A small class-conditioned image diffusion model, trained from scratch: 54.8 epochs.
Rows from block 4, named by matrix and row number. Rows with one number belong to one attention dimension. Each number is 128 + 24 x the weight over its row's rms, rounded and kept within 0 to 255. All counts start at 0. After the name is the row's rms in percent of the matrix's.
# v: attention query, key and value (stacked) (model.blocks.4.attn.qkv.weight, 768x256, the v third), inputs 172-255
# proj: attention output (model.blocks.4.attn.proj.weight, 256x256, transposed), outputs 172-255
v.62 117 [111 127 104 108 132 108 107 137 180  99 118 105 128 146  95 129 144 151 140 114 120 135 143 192 107 164 106 159 120 185 144 132 171 158 103  76 125 110 127  76 110 143 118 123 121 182 145 115 130 128 137 119 107 169 142 134 130  95 138  95  66 147 136 143 115 150 143 134 167 175 122 128 115 124 112 152 134 128 159 119  70 100 132 154]
proj.62 108 [ 67 141 126 158 157 130 149 121 136 106 161 128 159 109 142 146 123 108 113  91 107 152 120 108 102 116 173  98 147  93  60 138 138 106 127 166 168 169  72 138 151 125 142 131 139 155 118 104 101 105 154 189 127  94 125 123 151 129  94 133 146 131 135 118 153 107 112 157  85 158 155 110 112 134 137 135 129 105 105 125 139 147 127 159]
v.63 108 [167 122 118 103 140 116 135 100 188 139 118 141 135 133  73 126 140 155 131 104  93 127 114 162 136 132 136 100 129  95 107 137 103 113 130 159 146 171 179 121 145 151 127 115 172 149 110 134 124 144 110  78 123 156  95 130 158 117 112 127 143 146 127 108 112 151 115 105 152  91 101 112 136 110 167 117 142 106 105 132 133 151  92 125]
proj.63 108 [ 85 127 145 147 154 102 158 139 102 143 140 112 128 111 149 151 132 106 148 121 147 127 143 138  99 160 114 151 187 151 113 147 143 162 113 101  39 106 118 139 168 176  79 107  96 123 116  91 128 141 106 139 113 102 132  91 138 133 123 131 147 115 137 122 165 102 141 119 105 136 128 126 130 136  94 178 140 146 127 158 129 152 180 152]
v.64 093 [176  94 148 120 124 121 128 107 109  91 146 151 118 120  98 140 156 166 153 120 121 114 155 138 141 116 153 118 121 130  94 109 148 151 152 137 140 142  83 147 121  67 133 111 142 169 130 154 149 126 130 108 147 185  99 130 149  82 127 131  90 133 122 103 112 148  60 125 162 154  87  74 134 108 108  92 137 139 142 130 143 123 116 143]
proj.64 098 [141 144  97 121 145 110 113 127 146 141 122 149 126 132 152 156 145 108 106 139 137 153  89 160 123 156 110 120 103 142 143 121 121 121 148 100 140 170 139 113 153 133 165 171 113 137  79 129 133 178 143 103 121 148 140 129 154 178 161 131 133 140  91 135 164 112 106  94  75  64 152 146 101 126 110 147 126 102 139 138 117 150 141 129]
v.65 101 [172 125 156 137 158  78 102 157 158 140 108 114  95 115 173 112 108 149 139 131 113  85 152 133 121 164  97 137  92 139 143 106 167 182 121 107  81 104  94 132 146 137 172 133 112 122  92  99 110 148 112  98  90 112 131 142 126 137 126 120 117 135 176 119  99 140 134 152 137 128 123 158 141 160 143 124 155  76 148 165 130 112 146  91]
proj.65 093 [106 125 134 145 111 129 130 130 116 137 136 116 130 152 144  93 126 147 109 143 109 135 153 132  98  87 165 136 176 135 127  89 133 144 109 127 155 112 142 159  96 100 113 128 112 117 133 161 172  98 155 160 153 115  90 180 121 120  99 151 153 103 140 116 182 113 113 113 107 114 151  80 108 121 144 119 144 174 140 120 101 103 124 145]
v.66 093 [141 172 162 185 138 151 119 124 170 112 118  94 115 139 131  99  98 137 112 116  90 140 165 158 122 136 123 155 108 173 106 119 134 144 121 106 137 112 152 122 100  95 143 144 117 104 129 111 113  82 126 149 104 133 125 141  83 145 127 155 106 139 108 157 124 146 144  98  59 119 137 131 142 132 131 113 101 133 135  95  84 106 185  92]
proj.66 097 [ 97 127 135  71 131 126 165  98 108 165 135 149 156 134 126  76 121 153 127 116 135  83  69 125 160  97 139 160 161  83 137 153  95 130 136  82 115 133 152 136 105 113  92 135 170 144 105 122 100 144 140 152 146 152 150 109 156 139 181 102 109 138 115 123 119 125 111 157 153 130 148 106 135 137  98 154 109 110 142 129 126 126 134 131]
v.67 097 [130 128 148 162 107 147 130 135 175 184 133 136 114 135 113 131 123 174 133 102 135 121 118  71 128 124 167 150 139 166 107 100 160 124 168 143 103 130  85 133 186 146 143 138 175 155 152 143  94  94 127 103 157 142 131 151 150  88 128 121 129 137 131 111 153  86 130 130 136 140 136 151 148 111 151 133 131 123 136 127 115 116 144 167]
proj.67 087 [149  96 117  78 121 135 121 133  99  74  87 126 164 156 163 127  87 139 120 146  54 146 106 124 134 144  87 147 104  81 140  81  99 108 145 106 116 113 110 163 110 127 110 121 112 136  67 165 169 140  81 128 126  83 112 136 107 147 155 114 132 158 130 106 138 156 118 173  83 144  97  95 132 109  94 139 117 130 136 141 114 147 149 136]
v.68 100 [157 103 123 138 103 137  99 170 135 112 125 106 109 105 138 125  95 122 112 137 107 133 126 128 143 117 112 163 112 110 142 127 148 164 111 145 134  71 116 126 140 143 170 171 113 104 112 147 145  73 143  77 114 150 134 134  76 132 142 116 153 101 153 109 164 122 149 106  81 139 104 153 141 105 183 164 107 127 157 141  92 122 106 125]
proj.68 096 [162 125 151 137 144  99 130 101 136 110 115  70 134 104 152 163 135 145 151 106  90 125 120 109  98 130 148 106 148 123 108 104 111 139 110 133  84 120 164 153 127 131 123  86 134  81 151  92 124 109 142 163 148 126 135 116 118 128 112 123 150 131 104  93 179 127 137 113 115 108 119 111 103 109 110  90 150 163 130 106 162 109 144 119]
v.69 101 [153  99 123  84 118 135 176 152 128 112 106  97 140 124 106 135 125 144 142 107 146 134  89 182 168 120 131 123 141 131 110 142 138 131 102 172 134 134 108 129 107 150 108 115  61 131 115 135 122 137 174 128 125 171 149 107 141 123 108 139 149 123 147 139 124 120 115 151 192  96 135 109 123 116 107 123 132 128 115 166 123 119 141 169]
proj.69 103 [103 170  99 151 134 133 173 124 129 110 117 142 132 169 140 103 136 110 101 132 114 118 138 103  96 148  85 113 149 144 128 121 128 128  92  86 152 125 145 150 167 147 112 140 137 141 158 104 107 151 103 114 136 162 115 160 104  98 119  96 156 141 150 110 145  89 123 134 103 157 168 166  96 173 168 145 131 105 126 105 166 156  73 115]
v.70 098 [163 155 103  83 123  84 148 125 156 163  90 147 148 127 137 150 139 133  90 158  92 162  96 135 145 167 142 117 154  90 135 134 129  87  70 143 139  95 114  98 152  95 158 132 127 137 103 136 119 121 134 121 149 155 117  81 156 136 165 114 135 121 136 112 119 135 116 131 125 109 130 139 157 140 116 126 128 132 101 144 116 131  99 118]
proj.70 099 [ 99 140 150 147 128 138 124 103 113 144 138 130 116 155 123 119 152 146 104 107 103  93 139 111 145  75 107 110 104 137 139 100 159 150 182 121 125 162 150 123  87 170  85 123 163 114 167 106 126 126 118 141 136 127 131 139 134 157  91 120 139 162 146 107  63 129 129 138 117 139 122 131 119 126 137 117 115 112 151 142  90 114 109  68]
v.71 092 [135 145 130 117 129 160  87  95  94 119 161 138 113 119 156 126 108 123 189  94 145 111 151 122 179 128 133 102 188 128 149 117 151 170 129 177  98 137  93 174 142 124 132 156 152  85 119  93 123 184 119 149 127 125 106  99 154 188 170  97 124 138 150 132  86 159 122 125 101 134 110 100 129 144 110  88 144 116 114 103  91 122 153 133]
proj.71 100 [109 127 129 160 106 141 151 140 167 151 173 159 124 104 191 112 185  94 118 104 125 110 104 105 155 110 123 161  80 162 126 156  76 168  78  93 117 147 148 116 135  92 130  78 138 140 112 110  94  63 138 113 108 111  74 145 135 158 123 144 165 115 131 114 129 111 122  82 117 134  86 114 157  84 166  99 142 120 135 117 111 134 172 131]
v.72 102 [107  91 123 111 133  71 122  77 123 140 134 128 153 124 119 160 105 151 138 128 107 103 102 143 124 110 129 113 154 134  97 172 109 128 133 116 138 162 132 124 113 183 153 151 180 179 126 127 175 133 140 145 120 114 144 111  88 150 132 175 158 120 107 139 116 128 110 137 161 134 126 162 115 127 118 164 114 170 120 113 136 142 100 118]
proj.72 095 [163 126 136  91 155 174 127 119 138 154  76 139 133 180 163  70 130 114 104  66 154  86 121 125 124 133 120  95 105 143 124 139 159 135 125 153 114 128 101 103 123  77 137  87 113 103 120 129 104 129 131  76 147 189 127  98  94  97 143 120 141 104 119 106 118 141  93  96 133 128 151  88 131 155 143 110 117 142 143 119 145 146 116 108]
v.73 094 [124 144 115 134 148 121 134 133 116 149 125 139 103 135 121 115 121 115 118 130 142 167 133  73 101 135 148 108 127 116 151 164 135  75 128 137 107 144 126 122 139 183 110 108 105 113 180 189 129  81 170 165 160  75 174  97 151 133 121 121  97 151 157 140 134 143  98 151 165 154  69 118 116 120  92 137 138 120 137 155 100 123 148 110]
proj.73 097 [137 115  84 118 129 119  69 191 164  85 123  91 125 137 120 167 135 126 121 139  92 112 144 162 127 132 122 168 147 120 141 142 138 182 125 121 119 107 115 133 104 119 166 112  86 106 114 135 120 107 127 136 135 122  90 131 131 154 143 108 140 119 123 127 128 116 134 155  88 150 148 109 135 103 135 128 109 124  80  84 141 135 125 100]
v.74 107 [ 87 114 113  83 171 116 167 137 128 110 134 123 144  96 150 106  99 160 149 129 149 117 166 174 168 145 115 139 147 103 143 123 117 108 147  80  86 131 169 133 144 120 131  61  90 129  83 145 119 130 106 109 120 132 126 133 106 150 109 126 161 147 162 152 149 124 131 127 115 137 145 176 147  96 107 114 129 120 122  78 121 116 154 155]
proj.74 105 [170 136  95 127 134 165 128 128 130 164 145 149 138 136 146 132 199 132 103 138  91  88 147 112 108 123 142 114 120 156 149 120 120 148 115  90 150 101 103 137 143 103 134 112 125 103 127 123 133 122 150 163 158 154 142 153 110  54 147 142 115 128 129 146 101 125 113 150 147 145 116 130 102 124 105  97 133 145 134 203 118 145 112 134]
v.75 098 [118 132 150  88 164 132 126 114 114 184 133 148 142 161 122 142 126  84 107 156 137 118 167 177 153 159 162 112 128 125 128 154 118 134 131 150 158 109 144 164 145 124 143 137 123 125  91 134 136  98  93 122 186 124  95 123 104 165 128 168 151 108 111 140 114 110 123 135 130  78 142 166 147 128 156 146 115 110 123 140 119 126 108 124]
proj.75 102 [123 110 109 108 115 161 172 160 115  83 149  94  69 106 159 123 130 128 141 124 164 143 104 106 148  99 122 122 126 190 148 113 137 133  98 180  59 171 109 135 142  99 142 128 148 103 151 122 121 145 126 153 132 120 121 102 127 145 125 106 124 127 150 121 142 139 136 127 153 141 155 134 131 114 157 101 150 126 169 132  80 113 169 154]
v.76 098 [133 115 154 145 145 119 124 136 101 107 134 123 160 158 126 122  86 119 126 136 171  93 118 111 131 140 119 128 162 150 112 111 140 106 138 118 124 115 164 158 175 112 133 130 141  92 117 130 120  98  87 120 179 156 153 141 129 125 147 125 153  96 135 129 113 173 141 113 129 127 116 129 130 140 133 140 124 151 103 153 131 115 112 158]
proj.76 104 [ 82 110 121 123 128 156 173 136 122 116  94 168  92 109  77 141 109 107  97 164 132 166 174  86 166 127 117 120 136  94 130 122 134 170  98 121 103 117 107 129  63 162  98 113  92  91 156 130 133  99 158 105 136 127 136 104  99 118 114 157 110 158 144 134 168  94 157 112 130 138 112  98 108 104  78 118 138  97 124 168 116  96 159  99]
v.77 090 [159 107 160 127 125 115 175 156 156 104 138 179 148  69 174 142 140 121 104 153 154 133 154  80  99 167 119 121 129 116 131 161 116 110  90  88 140 188 114 132 145 144 154 133 136 140 110 148 116 142 103 158  95 132  78 134 132 118 146 123 120 142  93 124 143 115 121 138 178 144 164 121 123 138 132 126 134 148 136 143 101 110 111 136]
proj.77 089 [143 154 135 130 163 165 138 106 108 111 140 145 115 115  99 170 147  95 147 126 126 146  98 137 100  94 106 104 146 150 118 116 145 192 123 142 138 152 110 120 100 143 139 173 105 179 139  96 182 116 158 117 151 147 101 164 133 137 111 170 126 102 171 109 161 115 133  75 137 108  92 180 141 137 115 142 108 104 134 118 139 123 134 151]
v.78 112 [151  87 117  90 140 118 133 170 141 171  81 128 119  76 153 154 141 125 161 147 144 161 138 192 101  99 112 144 137 106 110  86 110 164 129 178  84 159  91 126 117 106 142  77 151 159 131 162 120 151 153  83 107 159 113 144  89 102 115 125 101 127  76 133 113 118 114 129 127 121 118 125  93 126 141  72 118 140 127 128 133 140 130 148]
proj.78 110 [149 136 137 128 115 149 126 106 129  85 128 122 109 127 178 129 144 104 119 110 132 105 130 113 156 146 142  81 115 118 138 110 146 132 128  68 149 106 131 113 167 148 138 131 126 167 120 119 121 115  84 170 148 121 122 116 131  98 152 127 152 124 151 159 108 182 154 130 146 108 162 167 145 148 132 126 122 153 137 133 110  92 113 105]
v.79 094 [140 168 126  97 146 164 126 130 159  81 100 138 134 124 117  95 113  78 156 121 153 102 104  75 151 112 118 132 157 129  64 117 165  91  97  99 119 104  57 116 109 105 120 108 122 131  87 100  90 137 137 102 100  98 109 135 139  87 151 121 108 127 135 150 141 130 146 184 142 133 145 135 135 132  85 148 139  97 151 145 124 154 154 127]
proj.79 095 [110 130 142 137 113  99 140 152 103 118 105 116 126  93 103 179 116  93  33 171 119 141 209 148  83 189 110 133 154 121 146 113 134 135 124 156 135 153  95 119 115 150 145 104 131 140 119 154 169 154  94 142 133 128 140 131 155 106  82 149 148 134 127 153 145 115  90 115 103 115 134 116 112 100 108 147 111 129 110  94 154 113 127 130]
v.80 098 [130 123 182 163 141  92  97 116 142  83 145 131 132  96 123 163 148 147 103 133 115 135 126 155 153 127 145 167 107 136  77 128 143 114  99 139 152  83 134 153  66 144 126 115 120 125  97 145  81 109 120 149 124 131 174  99 118 131  79  71 131 115 126  98 114 136 127 141 165 166 118  78 125 143 142 149 103 144 102 111 129 139 148 128]
proj.80 103 [133 163 103 131 107  85 139 115 139 104  80 152 157 150 152 125 132 119 135 111 139  96 158 148 117 105 113 124 131 102 123 158  92 110 138 104 103 145 104 100 125 105 111 108 113 142 141  84 115 179 180 137 109 129 101 151 118 153 101 138 133 102 114 116 123  88 150  96 125 119  95 156 146 129 138 164 157  75 103 112 112  49 151 161]
v.81 099 [112 144 105  82 114 173 161 106 192 142 194 107  68 143  85 107 134 120  93 139 142 149  99 162  90 145  91 119 158  93 133 109 129 125 154 149 116  91  90 113 129 120 107 143 113 167  93 109 162 113 118 137 120 114 160  98 138 121 120 149 142  97 108 105 140 122 104 147 130 131 127 120 177 111 142 104 127 120 180 145 153 141  99 138]
proj.81 092 [148 160 147 121 152 126 129 131  97 155 151 136 151  61 141 112  77 144 132  64 128 111 148  90 160  77 110 121  96 135 105 182  61  95  97 128 150 142 120 109 117 158 137 132 179 126 116 119  91 121 163 146 102 162  73 125 160 135 132 108 152 144 142 127 146 130 171 161 131 139 144 128  99 164 100  95 145 117 106  98 125 115 113 144]
v.82 092 [ 96 132  96 104 150 155 144 107 108 151 125 108 131 113 160 155 125 129 105 117 120 147 177  87 127 110 114  63 116  99 104 157 131 114 148 160 144  97 148 143 120 108 148 160 101 157 141 141 102  98 122  96 135  79 154 151 139 126 115 156 116 110 134 114 129 107  65 114 104 123 149 112 162 169 121 105 105 116 117 145 146 129 169 109]
proj.82 101 [121 101 113 129 102  90  93 116 139 144 128 113 156 162 118 150 156  76 165 132 166 107 139 146 145 131 138 147 125 108 164 117 168 164 114 118 111 139  98 101 185 139 114 104 144 152 144 150 135 168 130 132 148 108 119 118 124 120 133 124  64 114 115 142 143 169 119  69 111 123 116 156 153  93 106 160 104  95  64 118 124 130 126 113]
v.83 102 [123 181 126 130 142 122 127 125 159 110 146 158 152 131 171 174 131 114 157  97 101 129 113 120 123 104 111  89 121 130 151 144 121 141 129 106 158  85 109  97 151 121 115  93 119 106 112 140 153 123 148 151 129 142 146 158 131 136 148 117 141 131 142 165 130 138 133 112  71 126 144 167  83 127  98 114  89 129 129 143 155  89 134 153]
proj.83 105 [112 117 131 147 125 135  96  86  80 174 127 100  94 101 114 106 133 103 115 107 124 144 121 124 166 139 168 150 113 143 110 136 149 143  87 149 101 134 158 150 118 142  93 130 121 101 139 102 108 157 122 125 132 139 148 112 103 118 127 128 142 128 158 135 107  92  98 104 103 138 116  86 155 184 108 137 154 140 128 106 160 133 105 153]
v.84 100 [ 84 148 107 122 162 152  50 145 169 121 143 126 129 114 151 159 132 101 123 189 173 132 103 135 128 156 106 127 149 134 131 138  93 111 117 145  74 140  85  97 149 111 106 104  96 127 122 115 123 112 111 115 107 134 111 113 134 170 147  99 120 126 126 100  90 147 148 141 141 142 122 125 174 125 120 107 136 116 108 112 127 138 158 109]
proj.84 099 [179 145 113 103 117 112 149 113  80 114  95 130 154 153 127 128 159 110 128 144  93 123 183 123 141 103 161 144 123 130 144 128  89  83 133  84 108 130 148 159 164 175 113  98 157 153 139 161 112 136 124 117 114 144 178 119 192 130 106 126  99 133 144 150 165 115 123 132 129 140 188 142 158 134 147 119  78 121 150  95 141  99  97 116]
v.85 095 [224 136  74 149  91 106 160 114 153 117 116 133 129 114 124 158 144 103 145 143 136 145 139 144 110 128 143 120  94 125  86 147 134 121 109 119  91 122 123 138 157 125  77 163 111 104 141 134 140 134  96 123  96 114 169 110 115 138 154 129 163 146 156  99 153 131 105 132 120  65 149 124 149 149 119 121 132 117  83 166 158 121 111 131]
proj.85 099 [ 97 111 141 127 131 148 124 110 111  88 141 123 113 146  89  99 116 141  85  58 125 125 144  88 147 115 118 113 131 137 174 128  92 156 104 127 169 174 138 169 133 187  94 136 153 158 141 150 119 124 126 125 153 152 118 122 152 111  91 155 140 125 146 145 113 167 130 132 127 141 146 114 117 140 146 135 161 146 159 110 109 112 140 114]
v.86 100 [122  57  97 158 129 169 115 165 147 140 151  57 138 122 131 132 148 162 124 120 180 140 115 122 110 121 158 140 137  81 147 124 146 126 141 117 144 125  95 122 142 135 139 111  92 156 136 106 109 116 165  92 143  75 136 140 103 151 116 128 149 144 142 110 179 128 144 116 117  89 115 120 157  77 119 140 133 127 126 118 114 125  92 141]
proj.86 097 [121 108 112 135 110 154 124  92 117 130 112 122 109 140  85 152 137 148 139 110  88 161 142  85 130 126  98 105 136 130 154 140 136 139 119 131  87 139 152 134 139 107 202 116  90 111 126 151 200 143 116 105 102 109 125 137 168 120 119 158  76 126 114 149 106 151 154 137 164 131 125 169 137 110 149 120  98 125  86 146 168 150 143 144]
v.87 102 [107 160 119 141 133 153 111 154  95  87 127 154 155 162 142 128 153 101 116 160  94 161  96 121 140 112  84 107 136 118 121 132 166 163 166 111 172 156 100 146 151  98 118 182  99 138 163 111 138 141 155 103 139 125 129 116 105 152 129 168 174 112 112 145 158 127 143 125 125 151 132 100 125 134 123  95 115 105 114 163 152 115  88 126]
proj.87 100 [105 125 159 122 154 121 122  77 132 166 126 115 104 121  99 119 105 125 182 136 118 151 109 140 163 125 135 132 162 150 106 145 100  91 137 146 136 116 122 130 158 149 105 123 171 134 130 139 121 183 158  77 100 180 128 133  91 108 136 117 119 122 113 130 110 125  97 137 133 145 169 151 122 173  96 156  98 151 169  99 152 142 152 183]
v.88 094 [127 103 112 140 196  95 113 115 150 103 116 159 155 132 164 145 200 116 141 109  98 129 117 125 135 154 155 121 142 106 136 133 141 112 154 133 132 113 124 144  95  65 150 133 112 100  98 134 113 103 101 145 165 122 148 114 114 136 115 133  84 131 202 103 145 131 121 110 112  83 118 122 142 113 114 146 117 135 134 116 111 174 128 109]
proj.88 101 [ 97 150 108 135  77 132 157 124 122 138 119 134 140 165  92 121 116 132 119 118 129 100 128  59 123 120 108 154 121 136 108 127 154 164 152  98 126 135 165 111  90 148 126  96 112 131 155  82 133 109 111 158 147 143 136 116 147 149 154 126 169 166 105 146 115  71 128 148 132 121 102 110 158 131 123 146 132 122 120 136  82 122 111 139]
v.89 102 [129 171 150  80 125 113 119 201 145 125  81 156 156 153 138 127 120 150 124  97 129 123 119 106 184 112 100 170 150 127 115 134 123 148  77 154  80 125 108 166 148 136 146 101 166 112 131 179 124 111 119  87 145  98 128 143 107 172 151 139  93 158 120 118 106 153 111  91 143 111 111 119 142 109 151 124 109 109 117 128 127 201 172  90]
proj.89 101 [172  87 111 149 117 147 158 136 129 118 134 127  96 105 129 100 110 104 137 118 106 174  82 105 140 139 177 102 149  70 125  98 108 129 144 122 136  90 131  56 117 106 147 114 131 143 159 105 149  84 146 121 129 104 116 128 129 132 146 110 149 144 130  99 137 171 129 118 120 149 149 142 145  86 153 165 157 160 156  91 165 117 116 109]
v.90 093 [145  80 103 157 114  96 120 147  88 130  92 103 131  81 141 114 105 152 123 155 111 113 132 149 120 133 156 137 148 131  95  67 157 101 122 117 125 109 118 179 163 132 133 117 116 106 132 126 161 113 105 162  84 154 130 170 105 112 107 149 148  87 166 154 157 106 113 150 134  82 104 155 156 117 137 143 133 131 137 136 139 112 120  98]
proj.90 100 [148 138  94 101 134 145 156 144 113 129 130 132 138 163 112  95 110 134 152 128 120 103 107 141 152  91 144 130 123 189  78 151 138 118 165 136 113 170 130  87 125  90 171 128 143 136 123 112 129 133 182 131 122  81 137 151 130 131 123 150 140  98 115 112 117 108 110 102 158 112 152 111 156 140 166 123 127 117 128 105 121 120 101 110]
v.91 093 [ 85  96 166 131 104 124 103 102 127 148 122 160 171 145 101 140  99 147 149 184 104 115 116 153 106 143 127 114 129 133 124  77 124 136 141 145  88 141 129 112 150 123 118 113 128  78 139 111 139  94 117 156 109 159 147 127 146 170 118  96 126 110 166 110 128 132 158 116 139 139 102 140 120 137 171 166 125 145  97 119 123 143 111  65]
proj.91 092 [150 119 141  61  82 188 149 124 125 140 115  80  84 121 114 138 131 170 120 146 141 157 122 137 150  98 124 183 111 106 112 155 132 124 136 139 107 141 144 139 143 142 158 123 139 165  90 118  70 144 155 119 202 119 121 113 101  94 157 157 144 100 119 109 133 125 118 166 118 147 147 119 116 137  99 135 168 122 121 140  97 128 159 140]
v.92 098 [137 124 149 122 130 111 167 117  94 160  89 116 111  98  85 115  90 121  72 134 153 150 127 133 118 125 111  49 148 109 120 103 175 144 166 131  63 136 176 126 149 122 155 156 109 156 140 100 161 121 151 124 112 157 151 132 145 117 111 131  99 142 145 100 141 136 144 114 138 138 114 160 121 133 142 139 117 104 149 143 142 140 105 134]
proj.92 101 [145 150 129 156 125 152  90 151 145 141 189  59 169 121 158 110 130 137 178 124 139 134 144 173 159 125 151 143 110 117 101 129 142 135  93 172 143 142 145 173 153 107 114 123 119 117 129 128 135 105 149 110 156 107 145  76 122 118 122 132 150 124  79 130 145 175 124 133 121  82 158 145 135 113  96 109 160 127 105 141 151 137 149 142]
v.93 096 [132 100 181 154 135 131  70  96 128 158 128 151 144 103 152 134 150  93 119 126 108 128 156 129 161 112 148 170 121 149 116 151 160 147 126 140 164 122 180 143  97  91 139 134 151 133 145 154 152 136 158 193 124 108 135 119 125 124 118 102 143 143 125 174 101 137 138 119 121 112  98  89 103 149 120 110 129 129  90 112 116  60 125 122]
proj.93 097 [125  92  96 103 129  77 146 130 139 103  73  94  84  69 172 119 142  85 173 122 101 110 121 132 120 178 161 118 134 173 121 163 114 124 159  98 120 129 121 173 105 115 136 139 124 131 112 118 143 151 111 145 147 120 113 131  97 129  65 108 102 145 102 101 126  79 137 119 116 120 163 114 143 144 129 161 124 157 147 122 102 144 147 155]
v.94 099 [127  77  81 169  92 119 128 101 146 132 135 108 103 104 173 109 134  89 120 137 106 138 128 130 111 125 132 176 125 122 141 119 134 130 168 105 104 142 108 181  93 134 108 142 132 149 107 126 133 174 108 117 112  90 110 119 154 157 125 102  88 146 132 101  87 138 162 141 186 100 134 109 154 130 150 113 119 110 104  81 119 136 153 144]
proj.94 100 [147 130 182  98  89  91 130 120 149 167  93 110 125  96 161 165 154 154 164 118 150 122 136 114 135 154  87  87 112 134 141 122 145 149 175  74 161 121 114  98 139 175 155 136 131 125 139 146 137 125 124 121  75 119 137 140 149  72 145 131 106 167 119 118 176 148 108 139 119 139 109 127  75 129 128 108 127 114 144 132 100 103 107 171]
v.95 087 [116 121 131 136 128 155 104 123 133 104 165 147 164  91 152  84 112 160 112  88 137 146 117 157 102 112 146 131 139 109 115 103 103  92  97 157 140 101 133 129 150 103  89 124  87  67 109 124 121 173 115 143  71 110 138 105 188 163 136 121  87 111 139 147 117  97 135 175 125 135 152 130 120 109 124 156 145 138 136  87 168 114 158 129]
proj.95 086 [123 129 112 124 151 148 138 117 140 131 109 108 147 117 136 130 116 155 125 175 125 175 119 153 133 153 128 150 137 133 147 130 144 135 168 176  98 129 150  82 112 142 125 122 125 170 153 128 129 106 123 143 106 108  93 174 137  94 139 129 143 140 117 108 114 117 144 111 142 106 121 117 110 152 174 111 106 134 135 136  72 121 124 147]
v.96 098 [137 155 112 149 142 142 148 144 113 123 175 122 126 106 100 155 110 162 128 141 144 114 118 150  95 137 124 116 119  96 118 148 148 152 101 139 169 120 116 147 145 150 128 125 134  80  92  72 120 193 155 114 103 156 145  99  97 112 132 143  90 131 113 151 132 101 122 145 117  98 151 133 145 105 115 152 112 163 100 161  84 138 130 124]
proj.96 092 [152 176 132  99 100 105 123 132 168 131 189 117 134 149 110  92 169 155 114 146 155 107 145 117  94 110 155 116 114 147  94 158 132 129 138 166 105 138 120 109 145 137  99 132 135 138 131 133 130  92  99 157  79  82 109 155 143 143 125 126 139 132 109  93 115 128 150  98 138 123  71 136 137 173  90 110 123 120 164 117 139 164 144 107]
v.97 093 [118  88  91 133 133  98 146 115 126 144  95 114 136 151 116 124 111 119 118 120  69 121  98 110 101 185 157  98  97 132 141 124 123 108 108 164 124 107 121 137 125  94 157 129 149 130 155 138 112 133 116 100 127 134 143 117 140 100 145 104 102 149  90 158 174 129 115 159 101 132 120 142 131 180  94 124 137 126 115 151  96 146 142 100]
proj.97 092 [114 135 145 108 134 140 121 105 148 177 125  70 131 114 108 120 110 153 110 112 137 139 106 154 136 105  93 149  90 142 182  96 126 129 146 130 124 138 114  85 133 170 146 126  95  70 146 156 153 150 113 132 190 104 100 117 128 164 128 146 127 133 120  99  90 147 137 122 163 102 140 107 117 116 134 105 112 162 103 133 126 131 133  60]
v.98 095 [123 102 130 105 181 144 127 144 108  59 108 116 174 124 120  84 106 128 117 124 176 191  99 134 154 128  94 113 131  92 118  78 153 107 143 113 112 113 109 116 142 159 124 129  81 118 104 162 120 146 107 167 118 125 147 145 125 131 175 159 187 119 161 104 161 148 141 129 152 145 162 126 135 151 176  89 130 137 131 135 132 109 136 140]
proj.98 097 [129 161 138 105 117  99 159 135 128 161 142 157 156 116 121 113 129  97 122 130 102 122 178 132 122 157 212 115 132 149 118 116 142  98 167  68 152 106 126 124 133 108 150 125 106 158 137 139 142 141 128 111 186 120 129 161 113 104 116 163  92 170 128 118 112 108  69 140 146 142 159 131 109 105  96 202 128 132 127 131 153 145 114 183]
v.99 095 [154 165 109  83 117 158 157 159 125 119 113  92 134 170 122 163 103 156 134 141 112 131  90 151 150 124 150  82  94 195 176  89 167 104 158 130 115  88 115 103 154  99 104 118 107 136 144 116 146 156 144 156 131 134  99 144 116 153 153 156 128 150 172 124 130 121  92 151 143 127 106 131 110 127 166 124  83 109 105 168 143 113 114 164]
proj.99 102 [ 95 111 140 104 181 123 140 137 138 141 124 109 104 118 108  96 106 124 119 162 145 132 121 129 116 157  97 144 122  97 152 154 106 177 139 155 126 138 125 132 127 177 144 165 161 100 129 170 117  89 128 124 103 117 156 131 179  99 132 117  95 159 143 141 120 148 158 128 142 143 146 105 108  99 119 152 139 118 141 118 147 132 155 120]
v.100 100 [120 148 163 124  90 127 204 124 128 103  98 140 146 156 121 165 144  97 104 115 125 122 118 111 140 130 129 169 165 143 159 126 124 146 160 100  97  90  91 117 151 149  98 134 131  94 130 153 162 146  82  75 112 121 159 115 147 128 119  82  88 135 120 122 117 103 157 128 102 134 146 160 103 151 143 130 148 118 129 115 136  87 126 140]
proj.100 110 [111 129 156 119 123 140 104 143  96 169 111  76 114 105 108 137  99 120 109 141 131 111 171 137 107 137  93 128  58 128 124 120 153 101 123 158 103 116 106 170  98 157 103 108 122  87 119 133  78  98 129 148 173 137 135 142 107 156  87 139 149  85 142 138 149 160  97 124 121 106  93 139 149  70 126 111 116 138 113 104 143  98 129 149]
v.101 093 [107 166 121 150 117 146 167 117 137 115 170 103 119 114 106 116 110 140 104 126 154  86 105 185  88 117 103 129 104 139 110 132 142 107 153 116 140 139 139 132 125 108 115 137 127  98 163 167 148 135 157 130 113 161 142 142 125 122 128 152  70 139 153 135 146 117 111  85 117 125  95 116 124 126 175 114 134 173 127 109 146 143 105 119]
proj.101 100 [107  96 123 134 174 165 128 132 154 154 147 109 195 115  87  78 128 130 125  97 119 156 114 128 171 119 134 116 113 129 122 123 153 140 131 146 122 146 111 126 114 140 177 142  98 152 121  55 119 112 130 133 113 124 128 130 104 121 130 103 109  89  76  67 137 122 111  92 103 139 148 133  99 163  88 129 132 105 111 146 138 145 108 130]
v.102 098 [127 115 112 115  95  98 104  84 139 167 140 114 138 197 139 135 161 126 138 133 102 106 105 141 137 111 151 136 124  87 106 137 123 137 129 140 147 117 153  82 143 180 130 152 115 155 141 118 122 137  99 153 128 178  50 120 164 111 148 103 130 156 151 139 148 131 131  90 155 139 137 107 155 167 119 144 116 112 118 145 147  93 136  62]
proj.102 106 [133 126 112 111 148 138 111 133 163 115  93 113 125 120 126 110 100 136 133 144 154 155 110 114 151 103 110 138 108 146 127 116 137 126 151 131 110 142 130 122 133 109 150 136 107 189 114 121  93 110 158  86 116 167 155 127 125 137 123 154 138 105 117 102 165 152 117 153  86  97 134 126 115 134 128 127 112 129  68 138 153 117 110 117]